From a checkpoint of a small image denoising autoencoder: encoder norm batchnorm, 4800 steps.
Rows from block 6 of the encoder, named by matrix and row number. Each number is 128 + 24 x the weight over its row's rms, rounded and kept within 0 to 255. All counts start at 0. Numbers have three digits each. After the name is the row's rms in percent of the matrix's.
# short0: shortcut pointwise conv, stride 2 (encoder.blocks.6.short.0.weight, 576x336x1x1), inputs 0-111
short0.54 098:111167119140100129104141113137123115130132154151096115108144152081131107105106133134108151127201132154131110139142131109115098136159119119129134132126141125150136171137126131117118155142121143083209078159158149126114112102175124105162102106117119093149098100130115136156135107163146135119169105153170120157116155138099129106147113113121
short0.55 094:158101129115150123145132146068133093143126147133136151112139104145101137139128152146080114135110153155124107149122132126158097124134062146127107148163110136113131120088142144148124145117108130116162146138109148137134132157123137121155146143171123104115142172079137122149128161145128161124095126117160107153178131126127084126127099132159
short0.56 117:140153113145135149193163126146130119140063070093147133142148142115085081166130118137153123116175101125121131095139135131141132112097098152149138106129167121125107122122126109142153168172175127096189125163136118142100149113079127128152130149152176155174149119136140159108167176126126125134107105093087155130112075112136119135181151131129
short0.57 099:142136131127106124126116123126130134137084107151081152122139091146129159152074147177115120119133146133126118170106143111159132170175091158129116128160156116158130095161143074087089150166124127148094136123117103171121121155160138148152123106134084096130109114137139133143115156124101142123108100137124130120118137133150117122151135118112
short0.58 090:156148121125097148167120150106149127129149132114162153093133134127132137137072136173114153160138099110130103168164144105122155159122108148113128129155116123092128154132100094120158124115187120168157064133159126153121155139075118117094095131074114155121127102131165107140165154112151106133118097106130078135155131138120125146136148123116
short0.59 104:121112149141144167128153108140131156148092118149131132139149157126120126175111117141148144098145103145127165128136115138133107157159145135140114158115170139118142138064117126101130134126217089146108159162139059128142120162112129148155138134093135095115110156144135145135103175160161122148108126072144106125116098132130127125187134141151
short0.60 091:141098113146149097136152145087130141125116107161132170111159166060135127138115117106114133174114140142106128065172114154144103164133143074114126133108135117143141132135096110112096192179115138181101107121173085123110070126151126126136108118127140131140085152120096137143116152153141150156145139143092142120103122105111116129143173140137
short0.61 108:118139128126151131124126154162133161137107132099166129130110135122105123129134142133116107140127141119128165099130196146137110087151145097127132157000124116101130142119168102133119130171219127099059111119114110115130121137108119091117148116108131141127101136152130101135145150132098142175121143138157153147144156149124122125154118142126
short0.62 087:134099076135126141143100124149146119151155117125159161134151101065127148111141133099081101138148101133155139095121140117147101114169155115097143096105145114095123133105163123113125124116116132112108138145098155136120113111102165159109128130090139097117116141087123115094173190109163106087157131116134116104110161173133110122157116142134
short0.63 106:143156110174135116089114081121128157131150152108182069151154201116136154193107151132154132132172187127125119103138140114124139166116150148136100151126087131110141146105153158140159126110193104136180119131129127145118134160131185120125155088171116124109149075141154121116136110137158117141131120160137131142165072097137101135145157127083
short0.64 116:126168124166154130120125114173150126143120119150154104116158143132143138120131141100129092188103146097098140136117115128128135121131127080135137107163119126137117098170103110102140084157079159140156120176113134134176129146150083143129130115160125108148163108102148106126090146131096095182127097114127155158103108115109166113140121119135
short0.65 099:103168122145145132151100166143124141113101111117100130141131087123093117116142090117125112099132136153153141136104135117126159156168103166128098075138128131067109115083166180136124145171182142128141116157126144123192150115110102125141152160141136177166136127101135109112146129136120115128136120148126146146134134104140093139084127127164
short0.66 114:153118122120118128105083120137146122117145099096126097107127123137134143147125126113187129143146133142134135128143121107149118135141126152104114116128167122082091153119151079145134125086231127113102120174148141131142118146126111152112106141172133158129112141154134121124121080139124090142149104092129122145144169141156097121100147077109
short0.67 111:135110176132098128142101132124149122112148142111126141111109107156127135124104129123112106081109097116127131152125143144118145118112181088137127121125127109130143169121106094108108112171174121071086117046127118103132139086134139104145159138142121117140150134129140124095125111153135128117164160169128106149127174151140155156098128098094
short0.68 120:094138061103096130177141135136126134159149122129123117105127156145157143180139143183107149145137131126112135137158126107143112129129135114112130153079115158148149098114135143124127114150180137125132124075164165101109143082168130109080150120136148174100117108133131117101156120140138099120176117125157119123108140123103104103148130119146
short0.69 105:093167126113137153152112108144135145155095133134149118142157152115119134138093121129105132126096119150177177136143085136115133146095151144147121122129122138122109134080146112136138133093124142120089099132118096109151136097152112116125151064129086104128155132128168128143131141217145162141122165145152173102121090126085141093147113113109
short0.70 092:116114113114125120132124157183098125088121120158112140113127091122157108141104161134112159137127100126164142078141112139128111146089142145118120105159171090126111154143151137157174146143144131126148108135163111125136094150104093126153144090116171129074128116154115119147082145108102113128134107136132140146087096123158134117127152103148
short0.71 106:109120151138152128093138144141151130118142155157114184131139143171126145072119150113132161173160119136138158115146104137134121151136118133111124116158151119161128091124130117118132137160170146071130097149106140157132108170155125149123120121167136105145110139166096171108127126049132122149100117095101134128149130124122113122085100130044
short0.72 142:162152106112130137126103151095098130143141064140121140109096089082135169091139116075140114093134136144127128115119084143120133135138129136149102125100154137097118125104140087125126173106014106106122133118105158102149139135112125092141118126154143117110109125087109145129132114142136159105124116116110140109141091132132142146154100131104
short0.73 078:133136153126122132158169127112148097105149110139112112114150165173107130171115108161127111133137112068111135130081120108101167143123143156095158136097086121168127100128107087103131121114182129154111110094114125061131145143155100139112155131150184152120125135163136169141137094110154088122149186103155118113172149120110124160171116126087
short0.74 099:175141169104136109126126106143116096119127119131098115086122102121137177142113070099105127080182116106104133122140125173157121124124111136150112098133177146176121090097098129099161115093156135128157123148140149137107159117142134117143164172158142156106123169114104115153159162135147133104165115136138095109134111141101119121160129086165
short0.75 104:125121113100106127144143135106157184134173134125124093138148135126116146125150171076110109087145142112100145140150142086144147074134180140118138096081123142148157122148126139105160122084077153110139132130075129090117167111161140069153132182157144113111179116169100099125182092116123147081126092126161130069152133115129145149107132126117
short0.76 093:148167110150167129104133135135130071120122103131118134116153117161081139103123098145147088123102121114153135135139104074142125164118112137128121087126128114128128137149152121079146110151069150104158114118149141144124145134130116121102112138140167134059140137103138120087123100159110142146145103135129141175136139107136116116118132116125
short0.77 101:105138132110145152163169148132147123143150149122126125104105099118147186170153148125111133077128137133105126126052105127155128152112130113108140159159140131132137098122117135128153137142180136146086114123174129114104138100110127126133136163110088163132118114133129137105167168148099102140129155132143129118105139129101134163128160100121
short0.78 101:113114107092161164140115119131128127122132129149117136139081105176160139109122102101149151178117131118119074127151154148100091132138094129141160128160108129118170096167115134095132150161155151157151145101141126122107081123117123129153131117128143151153126137170126147163130134133129118066123148123094121126150180115094164141100144084137
short0.79 102:141138177128130146118103158118096121158115105185146149151135139171139132111122107139122151101109162136135144155153148070121165116163145119177093155154089131158153146092124129127125092132107152152121112092150108132093145142141140155170142085097126166159159127119117118137130107128143115081148132093110131114101149123161130158112139150166
short0.80 101:142151142134137127112138095113131107129143119108137155141138071182124152040149134135100160124124132146140168133116123149132125174162071117143132131118140144094145134094154149145107150113065104120138129178130143141138112106106200134160092168146162110169108081120073140132154076074137093122119149138132123132131096127121110150096105145061
short0.81 121:161153116136129096125119144101117122149123115119132100133116153132118139098151123124144132126099119116111127097129187122126138142093144154142131130131063112136106166092130178164134106022009121129125137123088092126120138105168123090170137087131107132137115110098109125121091138117105114130146090152120095103117130104072138127167191124128
short0.82 118:117145134097106139117099151126118145107158111162149131132134160158122136028124105105110112176127122147148128152126117093128118112161099140102125093100144166128120116138143167148092125098143153121149185110120162151116149178132178134127156119136145150095154093123158126134101147150086118158134116111085110186106139098123102142135136138153
short0.83 087:130139125138115100149139076121139114162108112123173099137113114129118150101147110111106165156129148115108131183132166122141131110149134124141137153165094117163143114116121141148109109117087095183145100124118158150129119141132149117143072156138118138155121097143091160132132165109132129119116137135117167103106178165145132128136123096137
short0.84 115:111127148126133113126122148100125138147144155153128133154105083066098145170131158157131142103152115121151146138149107134130116134103108096136113109112093120110098106092097126152173158128157144151119090156131093146121118157174174161172121134136160098130108144107119161133146147139110213080148154158161074110136120090108146109075137117110
short0.85 100:101089094110115142143117100132114141110156173083143113133142138178147113183150148143127156085143120134126078115143110162171168097132164120139126091086116143159103091160104133116108135111178173154132154168120143173129089134095099135120149138133132113131129144159119132103127104139097126145143133125142089137118138133126124122112130132178
short0.86 099:143106166156168154115169136126128105153120154110105156110151114101122114120111139103146156102154145114160142141110091147145113132150092159142118125112113116187115104160182183166147113123148124140161145077133103103131125123151119140136099167129141104078094162138137147106186136095103118115154138164159131099150145091152054119147080112112
short0.87 089:145145150092173115160165159113154139107126142138114150139099131154123108108152098148094134079150153101126152138096140108130156115120082132141109091128148117136096053130115143135143136065123108141090112140146109130086155154122164135130122106127137163152148169102128114117128120154096149110143097149154077118128110118157105128145161158115
short0.88 110:099137154154116109122110153107107109125139123128139096168139137142156104130147132120150119137128135128164125122142160136169160126137140121136113107138095150162112129150092108125138134085054129111129118177132124158143118134120166109131099137087117109100150130117132136152128144155143110161110137106122106121177107089148134139148093123112
short0.89 120:132160083144139105079103138108119140136116127123121107141149158150147109139124113172092147163116135154148127154127170161119149100116143095106159162161150121150140091145150142096128089079102126153144132108125144173159125133111118107140144134120114145105103142105145136155147131111044157137131125127179149174155172122171104090140106123134
short0.90 098:105144096129138158132131112114151153137171168146135146145113150150102141114104116075151111126119167147149124127149125146139169084165152104086108161168077122116150132176122117140141095163140097156155129114104121123146147123140162125115124147130136144140174097165122122108113141131130131144128110133129144117127126122136077153096164144148
short0.91 100:104140117114160099107123109155111107137130137136125153107109122155135124126106136101115103121115126144136140111076144185188127182135122115151136128160153125114124145127110114143146140180143133123121088144080139136148161159143089122166103108139095149129112110149087128136131125115119144146119129187103176166133100118119124140139128142117
short0.92 115:135105112096159135118091068158134117118128140153127102172114161173160103139133106162107136156145150139172097125100108138089126117124155136139132143176147120144152123114116158114133128169162143138131128109150167098136101157073134113124128117130125139156101131155129137178105122129136115133147145122113145129129141115104127135125110186090
short0.93 105:146132127113109113105125127107147115080113108105108126112112143130110095101131080126104146110130125132095128133108108115090144139101175111101151148106141126149150159163135117117150115107110131110120154126117113104131152131135075081180122091143104159139149154125132130126139128139120087132113126149109094173154078132133122105139121107103
short0.94 099:148123154129134142159135129123141127137141158136118103126118132132119131022141140132124099093097127122115161169099132138128121131145147113137125143128150065189132143094093166181114135152186161106138169155110128155147135152139131135128099140111102107135105116148125123142116119089147151168128140145153105128098097101125144156088151149091
short0.95 118:117132116130147117156131118114145134122127155143160126150126114148124128152121137142143151082144139103122124172110145119152120147157122157127104184081130146128162130101139143154136114095150141117124106107143127128142132150130115133138096121100176158123132117174147152123137149021173115107130139126183126163160151115119101118144125138113
short0.96 103:137081119112105105136131112126122138098154147087117142142110137117108133122141093160125126158152114121130152116120130128136145073145112161102119152126126117142206132123091164104147121143132134133114131124123141123116142117148124109097141173113137114142107098144096144115099110091120078120137131136126124127161116114150151167116114155128
short0.97 105:096153104177126197136148130123121114122168153168142118126152132113114090145135141137119134090123133084149142138126166127165134143139119162168171123145118129135090123160112138144142130139115106161142126134147122106141176128123155158074147157110062148164143132151125124148141127074125117133146104146108123128181122110092091115134126080083
short0.98 098:162101141114104116138109162103121110086149150123111128135155119148122108122145138128138132108132115123173145116156104155121120178104144167139094122098153101110145146127147125155160112139131125103085088148119125127132131110153106114134150123171142126118098123144122092101102120126146151151115171120099126144102127115141133081141094118129
short0.99 104:117103096143081117101149139129138140146114101106110123085114141144115097108080133170130138179140111126106161133142118133163124152172127131104131137095149113178104122101133117106145119111121117108166128014158154115101176111178133140106148137091121122122117128101097106104157139103115127132147141165134142155132152114101137140168055141145
short0.100 101:125100078054126112137132125149124154114147142134104104114143136112103135173125138145173078151111191128119114137140101148163133115138127119117120158173097117151139145140111167121106104159158102135155138125145134147113135132130121141094098144136140152120107145155079136137115127123174155113145131127128146131086098114120132093134088102115
short0.101 090:041148170154121162130104133083140126152120128124138156157132122146135163118092113122148135107155114094103151113099112141137117112126118107135122135106120123215148139162154086073107129095197149131108123116131126110105079166132114133152149143132102100132120141096105142142151100123123154155148134111127115139096122136115135126096139121179
short0.102 084:131127161061141143101133117117126100147104116133119148152137153113127130127126174145155112131130106093142123153094172168122077127109121137094103168131104103184135127104181121100143131142181132114100130129082107104177142129164127137137146173114142114132101091141131115136096085140132125138155148140112083138193126136085162142127125113132
short0.103 094:148099096144137128119118124156112107156130145102126122135166112135116115132130132139129138112143168095124129095134082134144105157116129137135150115109114119153158109118162127096122090100108143095164112153138140123120134100144119116108158109122145145112108144070166070129137083121070143126134109144109146112089153097138123093120083129133
short0.104 093:147114101103138119110131151121110105124140125086119143124108121124164121123155127126132154125137120129090149088136164128114133193139100135140138148127172144155123102084106129121082105126085123116132107147084156120127131149088098129112095121109096182110130137114150106174142148113089126111154126118077141162132108104145107110154114146162
short0.105 103:110140137141176146138150116137140121133087136095116119093124134130120093129118106123163116143106035113121140126090110112100164124107104117109147086112110161095106127155129157156133164161145160116135116126127135089120090132137092130147168144112121144113128136109136104169126115143118116145130128137151097107052120127143096144151168175186
short0.106 104:138187119164108109084109133120133135101110119110168112085160118099133153094120140025111112087111157128111120150158126160132120137156136091103109130126128135179128086144155116138191101130101116104107118130157093118118094142112100148170146184159186122087140125139111130134131144148129109093143103110156083119118087074147114113118166111126
short0.107 106:145117170156147174104088131134139106138122122136114126143125144103157140158101181168118092129150129091103099137139164131139154138077166128152143160143110139138120149121097106139144131091125114169102146163144130078141094128142168099133142113151129107105087144143196159121137129150156117096115146122138137127147139099125135129104112164132
short0.108 096:147108108115141110153127130081114139112127107145116124115144148134137119136143143116123173122109120143173124169129104177131139114142101060093114146047162119124153100109136119113111117119136130151134130124120145133134122113111184121150125119134143124158116154161188110146123091134163139137162120129133134112070114128117137116140118146140
short0.109 100:098103127157105125102138094131130152120116109122132142116124143126111087121097116124120150122097107140123091102129127136114147108128119110124090133178155079108109140144129122113100162125096132155106088148132145160139151136139163103169156172155167100167093120098134098142127103114101187146116116162124123132124141074103132142113108163121
short0.110 095:115116134143135127087155167147132134105050132104134139135164143151089151132130093140129107122147093161089129155123126129125111096113117149159103135097090138126121143102118167157106122183156130154167162119131142153150129148162143146145129133136139157143135115126157136143137128110150129152185118135118149145063109116133097129150117111151
short0.111 124:133119154165128098133155104119143129118150091138134132121144124116159114141103140107133156132119093111145110156112127130090112117130140113095104113106162157174155090128126115105115136118151113158135112116157087174111113119096143124136107173086112153153156152120137183103164142091143121117110154109148123137154114177139142145094119084108
short0.112 092:129142146075138110126114124121113114123116139104147157129163128160150168149130113145173138147161102137104148134072131098144102121157136125117091165137154119126100091136120098082092175189154127134142138092114156152086121126113154145139172125124151111128142134090140121138132098111133122151134159123122148145157075133121119142094117093125
short0.113 129:155112130132110108149138169094138109108126131127146131104130149144106146127114144136130136140115133133133139126171102105137141126135153093121128111171106119124127148159106142121120150000168180120087136154166098095123133142139144133122120102095146104129114141133138095121130134124145099121137109123109144134120094128111143141114141147153
short0.114 099:127139122147122124133143107160174165075186100113105102130112119163146139137128075138117132148114079097153130152108142138134161086138189140126159131117148134119151133112137129136110126092072154133118134124122119139129117109148145112152119100119157169157131207106130087144126123134145118121123116171129089161141123117148151094133126179113
short0.115 107:132130144133100160117170112151165136122123110100145143123141152184131115149140132121088161099101121076188134127135135139168086104149168101114118128145135121086191144143124137114106145105147099131099110148155103142134133123136126132138103145184121139106131109146130146111165097140150110099089128126097105141107116115149115142090139139131
short0.116 096:104108111173143113112144095112110122132115156156071172125104133114146137161122112179120120137137101132155119113126144094139174099111113123116133133141136132089130097124151103153114142136108159125127126098131082112103102141069099137092103124108120117147128121150155134135092123135118174147120092096137156139163115135098105122132139127139
short0.117 117:159122183137110142146138166131113139146078147129134129105114099127149129131107136137155090133156140178116139146121127113169067133118099144139096175076125104139161137118116104099159146131062158132147109137148163078132124144133160179143121180135125134111109126110119124128143155125150154130111142115099137152106098123155128120123155102155
short0.118 101:129117156102141118102137172128102087152134143181067120150128108146190133148145130158130140103114165097146137116094119127107105127193133102169153095167110120135129155110117142180100151101170143129100147113082172155110116172155066163106089119156131104112147147142099157142156141136103137134173135147162125134142091170168167113127091103140
short0.119 106:091133122137084164152104111106128138086129142150123096125140144131140108187146126144141117127121132079171143127133171149123138145132155121138116117086132140134099141147102133095127104115134164145127115152182138145124157132124131144148138133105157118144120107108159143130103059152109133162135131121138114140048114130150159101116124151157
short0.120 103:132058098128152149112153139118138087113143131144153168130140144114132140145097144131129162092098080126125131148099132157098086112113134153137124120068099080151132170114128154115139131113121120091077121105086129143135143135113134114095143113151098146121139113148059140111165119077139142183115143118113154133155072117100117092109161088125
short0.121 086:101128160182164156152097157131130125110114164134104115115157139126123133103142159147142098115214157130122116120127107133117111123135088123120109099099084164134120121103162107112119085074155157136111103138166132118139101180153145134133137117160166128078127149122098125083102087137118143121163149141142123152109116094118099119111101099133
short0.122 096:105114133136095135157122117104171135135162155139129133131127159089102132156095170107138116103137136129123134153142087123126105145109124098129108107068137122067104134103122177129107100045068120136101181119133089112143112081131140085128111118149113172126100148147110091132101126142102077115102125108157130137128068106140120141166170135147
short0.123 091:125125082154131092119164128103129136155142133125130095137105121164150152149126141152153143133146146180122117095138158068114107160156092135089132093120121079120143119161136135128114139126151125083149111090116180136173146112124144116160142115111092110169130098144113098136131116125108157151135113108104124145132157133123123133137169143118
short0.124 112:161135069161114128056123158129133117120121119120088155112106155114150132113109140118152116128133109121113140125145192138135147145150125103123141116153096129166136112139124174140108106114073162128135098118119159144107138099132139166109152179143135155144170137136139155135150137125132163130136141125153099130128137138150144113146132143170
short0.125 088:186122173154160118113125110167136123151130166095143157129118127160136096113147087072169151131080132113133145151120137079121119099156156139163169121141121107116146138162116122127164109179201132122157151149150116136113086111117125113161186105149099131162129154113136140151088159137125123121134126140110118109128139136119126096075172106153
short0.126 100:145141114142124131130131144087078140128096141123103109140146115121130103142136113124121151093107113111112126110144095122116138106133106157141141116139131121159124108131106107127078110116071135102142127082139132110106106127154090107130132115111100153130127144098159056118146094188117134139133152123139157124137116116132121098104129099133
short0.127 084:124130111154139135103147114124128088124166133105149120116134114157170128154109119148140168106103102112114179126091124139152137133131132093122124171179109111128152150102102115138109133150180119159148149161176110120103131113167095160114083144158157151150156121143124149132138105072116120169106101149178106145087128107108134096161155098137
short0.128 095:114154152100166138145140115125106118108153128125128123116107106074121132120160139154157122113166122144133142115117073123142089101096112128120123144150130144107120120141089115118058131089105096180123150131122118149080138103136102180116154187198131143128141087125158156114071124119130135110141116131099132100088094152140126128097088109147
short0.129 104:129094084088125138114127142124091135131120128135118148107133115062145120086106148113121156186130068131147099110145171124089168141143136122090122113127189138137150120145091114088163161126070129131155105113138095152104151097110130117162110136138144116126085137145139148100140137074153124123136151070101098137149137124107131172117115114131
short0.130 108:113125156106115127121151126107091106134167120112154091113123133163148111118156114095132141153099129119136125150124134155143137152121130132123133116153110118124129111161140074154131102100078136147135094139114147157110132172115118076148117115110109125112118132096125107118163144164127134127150118115098178124156164134129106139133151104104
short0.131 096:113143140138130107134121069130130122132171121094135092160143157100124101145120120151105160107141136139132163112131074153108146090097133154138129133101135109131159114143132147149134089101171144164157130144128135100131111140154133134148080136127151126108125155148145119112085072168140145117123170123099147151138124159082093150128098132127
short0.132 101:087140097097119113144130113119100106125169144142125132135108101097111124133133105125118121120115090129110152088064067114118149114120179133144080105105145138119126155133134122136104102074071168112125142116120096147151136130176107117143108094112135150135142108115084117112041140129121132111149112129107114116109093134113134135141103151167
short0.133 083:131094130111120107120123130165095116155110139114118112136153133150099169115091150097127153113090127091109095127136131111126122119112179117136164112125156135097159151147102072130116113124180116143132110124170111127131098099103145110143123139182106159149135178124118105166129122137061151148168146102127082097106164107101123064137160125147
short0.134 099:137170091109118128140129102116137126169157123129131133128111154112145103155111127138081078130060112123145132092110105091113125140116181102144139127118120141105113143124094158118111084094142123142138152149154109104111139106134139061077130087114153140158132127150139123110154118108123131143135135125129108098135136114122167105110145135048
short0.135 093:168149147120164135128118142133144061131125184142162166152126109141104174086109069150142109092153145104111167156108110121130131172134139121157148110140132067132138106150113142111116141104163141155104166108129143115148095134145097130133116142153110096121100129106129142115109164091116142135133089135118106104140169104090135086165155125155
short0.136 089:133162135162145119114120109104100193101154147130111105159088121104126131121160142129115157115157160168123125117110143120126058112087139098134134146083149150111124158090141177114184138124109123139133139107108141133118121112137114106113130126116159084136103114092108122147157100135141125099112128140116132111155115134089097126164140130098
short0.137 104:126106126128107127150158133104093145130168083136149124118128134100152123146168101144156174149088145149129116119131086102188114104148143153103119129100111129089074123120147149107159101147157073189169099147164091152124125123173137109113145081076134136115152150165099096153138120140166138110117139104116131109128127084141142112159107103166
short0.138 104:153160116141158139154147150160133136107136162156125130155129068128126135168142150115127081124137115146099122137176136160132138145131133119121112117124129139095120097146137162162104141132154132130131120125130113142129127110121162152128123105176127118100184124113153133168168124171139163143142121170171106083142121136159134113120145122120
short0.139 093:146110154123171100103141105081121112130132095118119143129111103155155131104143143119094090087102145106159072191120126178101138130137137070121128120104142123130135134141126157153120145107123142141093097089108114130158127060150126104111083151119079094163101151149107075134174101134104153116116130152128105073113157161064122102145158101136
short0.140 095:107106121059099150168099121125116125172104090093083117078131129121116099153165136118115117102126206145152107133164113119114109108100092145165098144095130149166124168144146166153137148119117135135116104158152102122163152126111123117137146137155113182071194116168129133136150149139181132115159109114141133124152120112100115101146142098119
short0.141 108:175093113141147154077101126135118092159120143121105144104107097115116144113106156139111152098152087107139141109159144175113131135177061100109104126103174128169156095148152108113114126111070150128179116115127129127143112131091120159163079201101148121116137135128105120136118145152137123168158137110133122101104079165123131169160103104130
short0.142 114:155132142115111142147134149148129151141144124159112106149149128181156115135192098131147142102134132116134116092126097147179108137161100149137122182093115119114109094103132153142157152099127125111116116135116179099124126133103126091130151142171092138132075158149116117140139149136157120142150123162130130171107159108110132117138089163131
short0.143 092:106157168127133141152128167115137138125072101061106122151144194158164055148145111131135096115112169157155135104119165143116101116138125130123112093119117159155113127176151148086144180106128136148134131172124066151148127150091093073104150124099140122103111129143157125118117142124107109113148095144158147177124111106136141141147097144137
short0.144 103:157154144100129092115110111117158141157159139122121160108167155101122083134099143089095141138130095117122151152140148125139142152114103102109125125138192144161144156113109052159108113180127132106145129124119158128099158128111104148139141142098153121140117114167111101096116131104128163121132130091152124133119121173153126142112090082124
short0.145 102:132106127171116123123128146111101119127111126151070124112133114107137146123152130129124136090151118172115149114085090175091154163155059096126116042104113141128154114086126108090127115154084121150121127139143136150144120161087155153148135158161142120147158138131121150132103193125130152101135108156067153159128095124144080136118132115115
short0.146 095:152110162092102157160138109130143094101121133170137148161140096074077117123148079167147105122118064106145120090145150158084123139104142114109152070153093151131166108109146138115151091110150137123126126138153118136142145132147160161139120132149118130121162122123139097170118159119146074102125131161162121124130097137171149126116099166156
short0.147 091:178102114108114123110123131177132109120139155133168105152128132093097144139130124130117127147165098150145084154105190179134133152158150049141135141164160103105101122130092102103121114102093110098128116103144141130144122155174135100109148111101126140132112128162159136126142092113133094142089074115088121141130160105119122103090143138100
short0.148 102:113117128105130080118132156084166130158153137128107138109143141110133135060115087108132105163083119139148134081153126132141157171146149122163117129148120106150116156104127125156169123120111146117108132120133131162138115133127129175159138140163138131153174126113098153166106116164132172117138148110159101133166131129146121097117107154170
short0.149 092:121146103140136124121075088161140137162124129126097117123137135121111138092135167127145120167133128145118146127107113110111169131166118123128107145120124164160126117129136140127090130136183134133115146141102149140135117123151104142118157150180153125122122115125144127182086079144130128142110123177114160112146113096119123127152116089125
short0.150 090:097109137088104125144082145103124125136082095076110081110122112140135107130129110150154122112155114106120129114095162143171096178080102120191110083162147133153124160087169122143142150148122102125153136170135176093128132110100108111160185147120153150093143112107102111142074130117144162098125140151137122132125108150140158098145105100136
short0.151 100:142147140108125121142125124126136145124136142177131142128110176095119106179107111176169147094172105135126144115106067109113130100087114118117129140119101113100089106107128198185179113158091173114137129054115122137159146145140147121137142117135197075105119110115082104123152148128123103134135114146124137155140144131162153109134097108087
short0.152 107:149091076107094152143137142161098122151102123114120151129114114125121139160159135121091142147140085111139133130179126098118124096123158086129087137115129086144085119104149126113120130109123109134097126097131134133116099123114178123120124130118174143094140112126139123119134148064150103133138133118198172159077181137121113139122179135114
short0.153 080:146144129091159130160124143121073105170093101152141111122145154117118106140133145109120106099143121149141108146119078129148170109094164126138094106116101121095168098144146090139159086074153168135109186107141110142165173145169111108107129119124110100095131153113120169138114137109158112135106088117128118120110141090114096161171122139121
short0.154 096:114142144105123146145136125156128118155163102099113088108100116131108136120120140134131140096137126144141150151156112156109167099090117137136165093166101177150144130109138119132108131112152145130162099129130113054116137133158179109120071125117136117117147131098113103089101181148158161155119123161114150140133136136119144090151108118099
short0.155 102:120140094138135127134135098099158131173141141133156115116103133131126135160169147137160144151131131139120137127102146147123127116111136143165131120102167117111111103060092184137132121101104139106110093011126147126174145112136152158155149139145124179150104124136111129144125141089131109096091118117090120155134089114133119146126128140134
short0.156 094:089149167152099130169158129119051130086111121088152097143101127135142105137120154146173087108161122105126129124130103124087087109122108136096183120132155130128134119156143116112139113065146064141147169127146111131134094150109146140150111162128137124136152142127134140114076114120116090140152137145164145098153119098123134143127107094168
short0.157 090:117122108077156133179115148093083099139145100117118136123114081162148170125103127109144119147112127106132142137114149134143143110182108133133094080119101131131150138150151120106134127122104143179147126163154144111127138103148100115058145153104114110124128139099130125088150097148101134163163132100085151118131156090131126145163133115138
short0.158 095:105142121128145137156125123150115140116137197126156145113131132139137152132176065155110117100147096141120112119119098118138163081132147113081152125117115100162137098125140148124168122140110151125145169159173128118154138146128124146123096138129150150131146124159083152075069102116100111129113099103164150105179071119137119141136119175108
short0.159 083:186104134151120167133143188146122148105163154188113135177141132122160149112119128131169140103141110108114085134147111127115105124124133105147172114108097168170108103085128145139126151121112118142177130082120167148150154101129148187109121145100062127159135147117099111161138151138117132149177121119140130101122147148154116110108141123102
short0.160 093:117155116157134101091136106149134114161089154109143174109104123168125143134205155118112094172152135155142111101128123142158126151139144045125157105136131129127096098099129125149119131143126139143157124155110137124167158109147137131088188175125157119099161142152125094131147103122142090131120138153122142124142130098133136063113148149134
short0.161 091:161085140093129152118146131135139174125170154147138153143101107143183155080090085094151137086135156107128130170103118115069121143115147113129169125139093140163106127095104095173156127115170179070127135148148092140146144121114104139116140149117126127142135126110068134155113140116119140170140143134083144105121108143118121122096169116118
short0.162 093:131152155118121195134113128147104134127153122124111130126119131111109154154134110124160097110160101095139136110080134154139125128126135151081154152137123098095085098146119128150105120133168145158116117088163110124158126125081159079128145089133120130173156191105138124130076103154113139119127086132110133141133129113178100163139101140130
short0.163 109:137152171127135121125112174094106108125113151092147139131170123093148130156121134098102134116122123154120145159158120136094089112128137148120125133180146137118108136114119163109124128174186145141135137119164118146125144137161153166121124150139132110112171133119110152138089135095113114103133136105121125124129058140093125135098105120088
short0.164 120:130151115137131145078130107134178156112106117125152127143156160089114150159131134107121141086191146125132133148119105135121128113139147115121144118160135144157095137123140111130136130124200120122133151119137106122135109121119134163144138091137164150164144158140151153162165120145101095136115138142149163150185080144108124113131109141107
short0.165 091:144146117124128157152106129133108129145150151064125116112136127137127140152127143124139140104137117135130118136148148136110130164086114130113148140095110129100165103139120153141140127150084121118131120166127108161126116143133120115099136141119103159097126163135156074129118097156093155191141142135178081113153080134154124115141111135115
short0.166 106:158138170131113147101169139157125159136152185105158113185135115186149141124153124079163110133130122159115125125103169128172045113140155082142143145150103155117132133121158126091143088163148125113103116124145080130127110127118139081151139125141108093138088116103143116154149114099126155141142156158128122143156094133101185136135144115119
short0.167 099:126150104138141093161117130171106114116115142170129126139092086108154160128148100117166148127142142158113134114131127139080108073147129140131178134133179104104160133148125146129132116108134128079135127108128134137154121128148140095142186132101131133097122107139107124099075107125127102108132137123119115145113158141100160095127114135144
short0.168 091:137130168143131115120108132104148140151153135132126163137133114096103111088097107112095173129095108158106143197155124130147155096147174130125133124122124109123156134168117130169117071184132073131124090067103085157096152132141113116112124136091064102125160143100131104137129170138176157128117129162112137122134085143083085138145136131186
short0.169 087:147145123101140112106151110151135113157102120181120109114151125142091127112112123130139115152140152108106120110138098145105134129144135146142108143136129142176110131137098136154104141129205116118166128108163138174128137074090134138137112136121135136151102116146115123153100099133103097152082143078132132105152094150136114131097145123143
short0.170 097:121106097105106094133107143088112158129162163117130158125121170123123103093146136138086105108137166141110139141154112112113117113128116128150141161115107106063145137144141127162199125106142145135068134155113152128162162144096121078109084162113105188119167139116145132104139121109122136143131097130109126155131128145127156110119165130146
short0.171 086:112121163151131099119157110100074114095143157146108175098091135154121142125148118134164148120166117103097150128114106110123127137101102144113104162133148138123128139135104122125148108180153147088165115145107143099118105160160109163133115139154145124101112120104148128109162120136114151116124120142147118125156114118170123188125080148156
short0.172 097:107114104147123159127086135110124140132130167154116128132118157120080120129118129150113127116137147117140122144164159150124124122101120117099120146167150156148116097148139139140088170119187137161130133170211153124114160115157118105153116111120144124110139187104120137063125103152132148151112109139120124151137112136160137147133120147151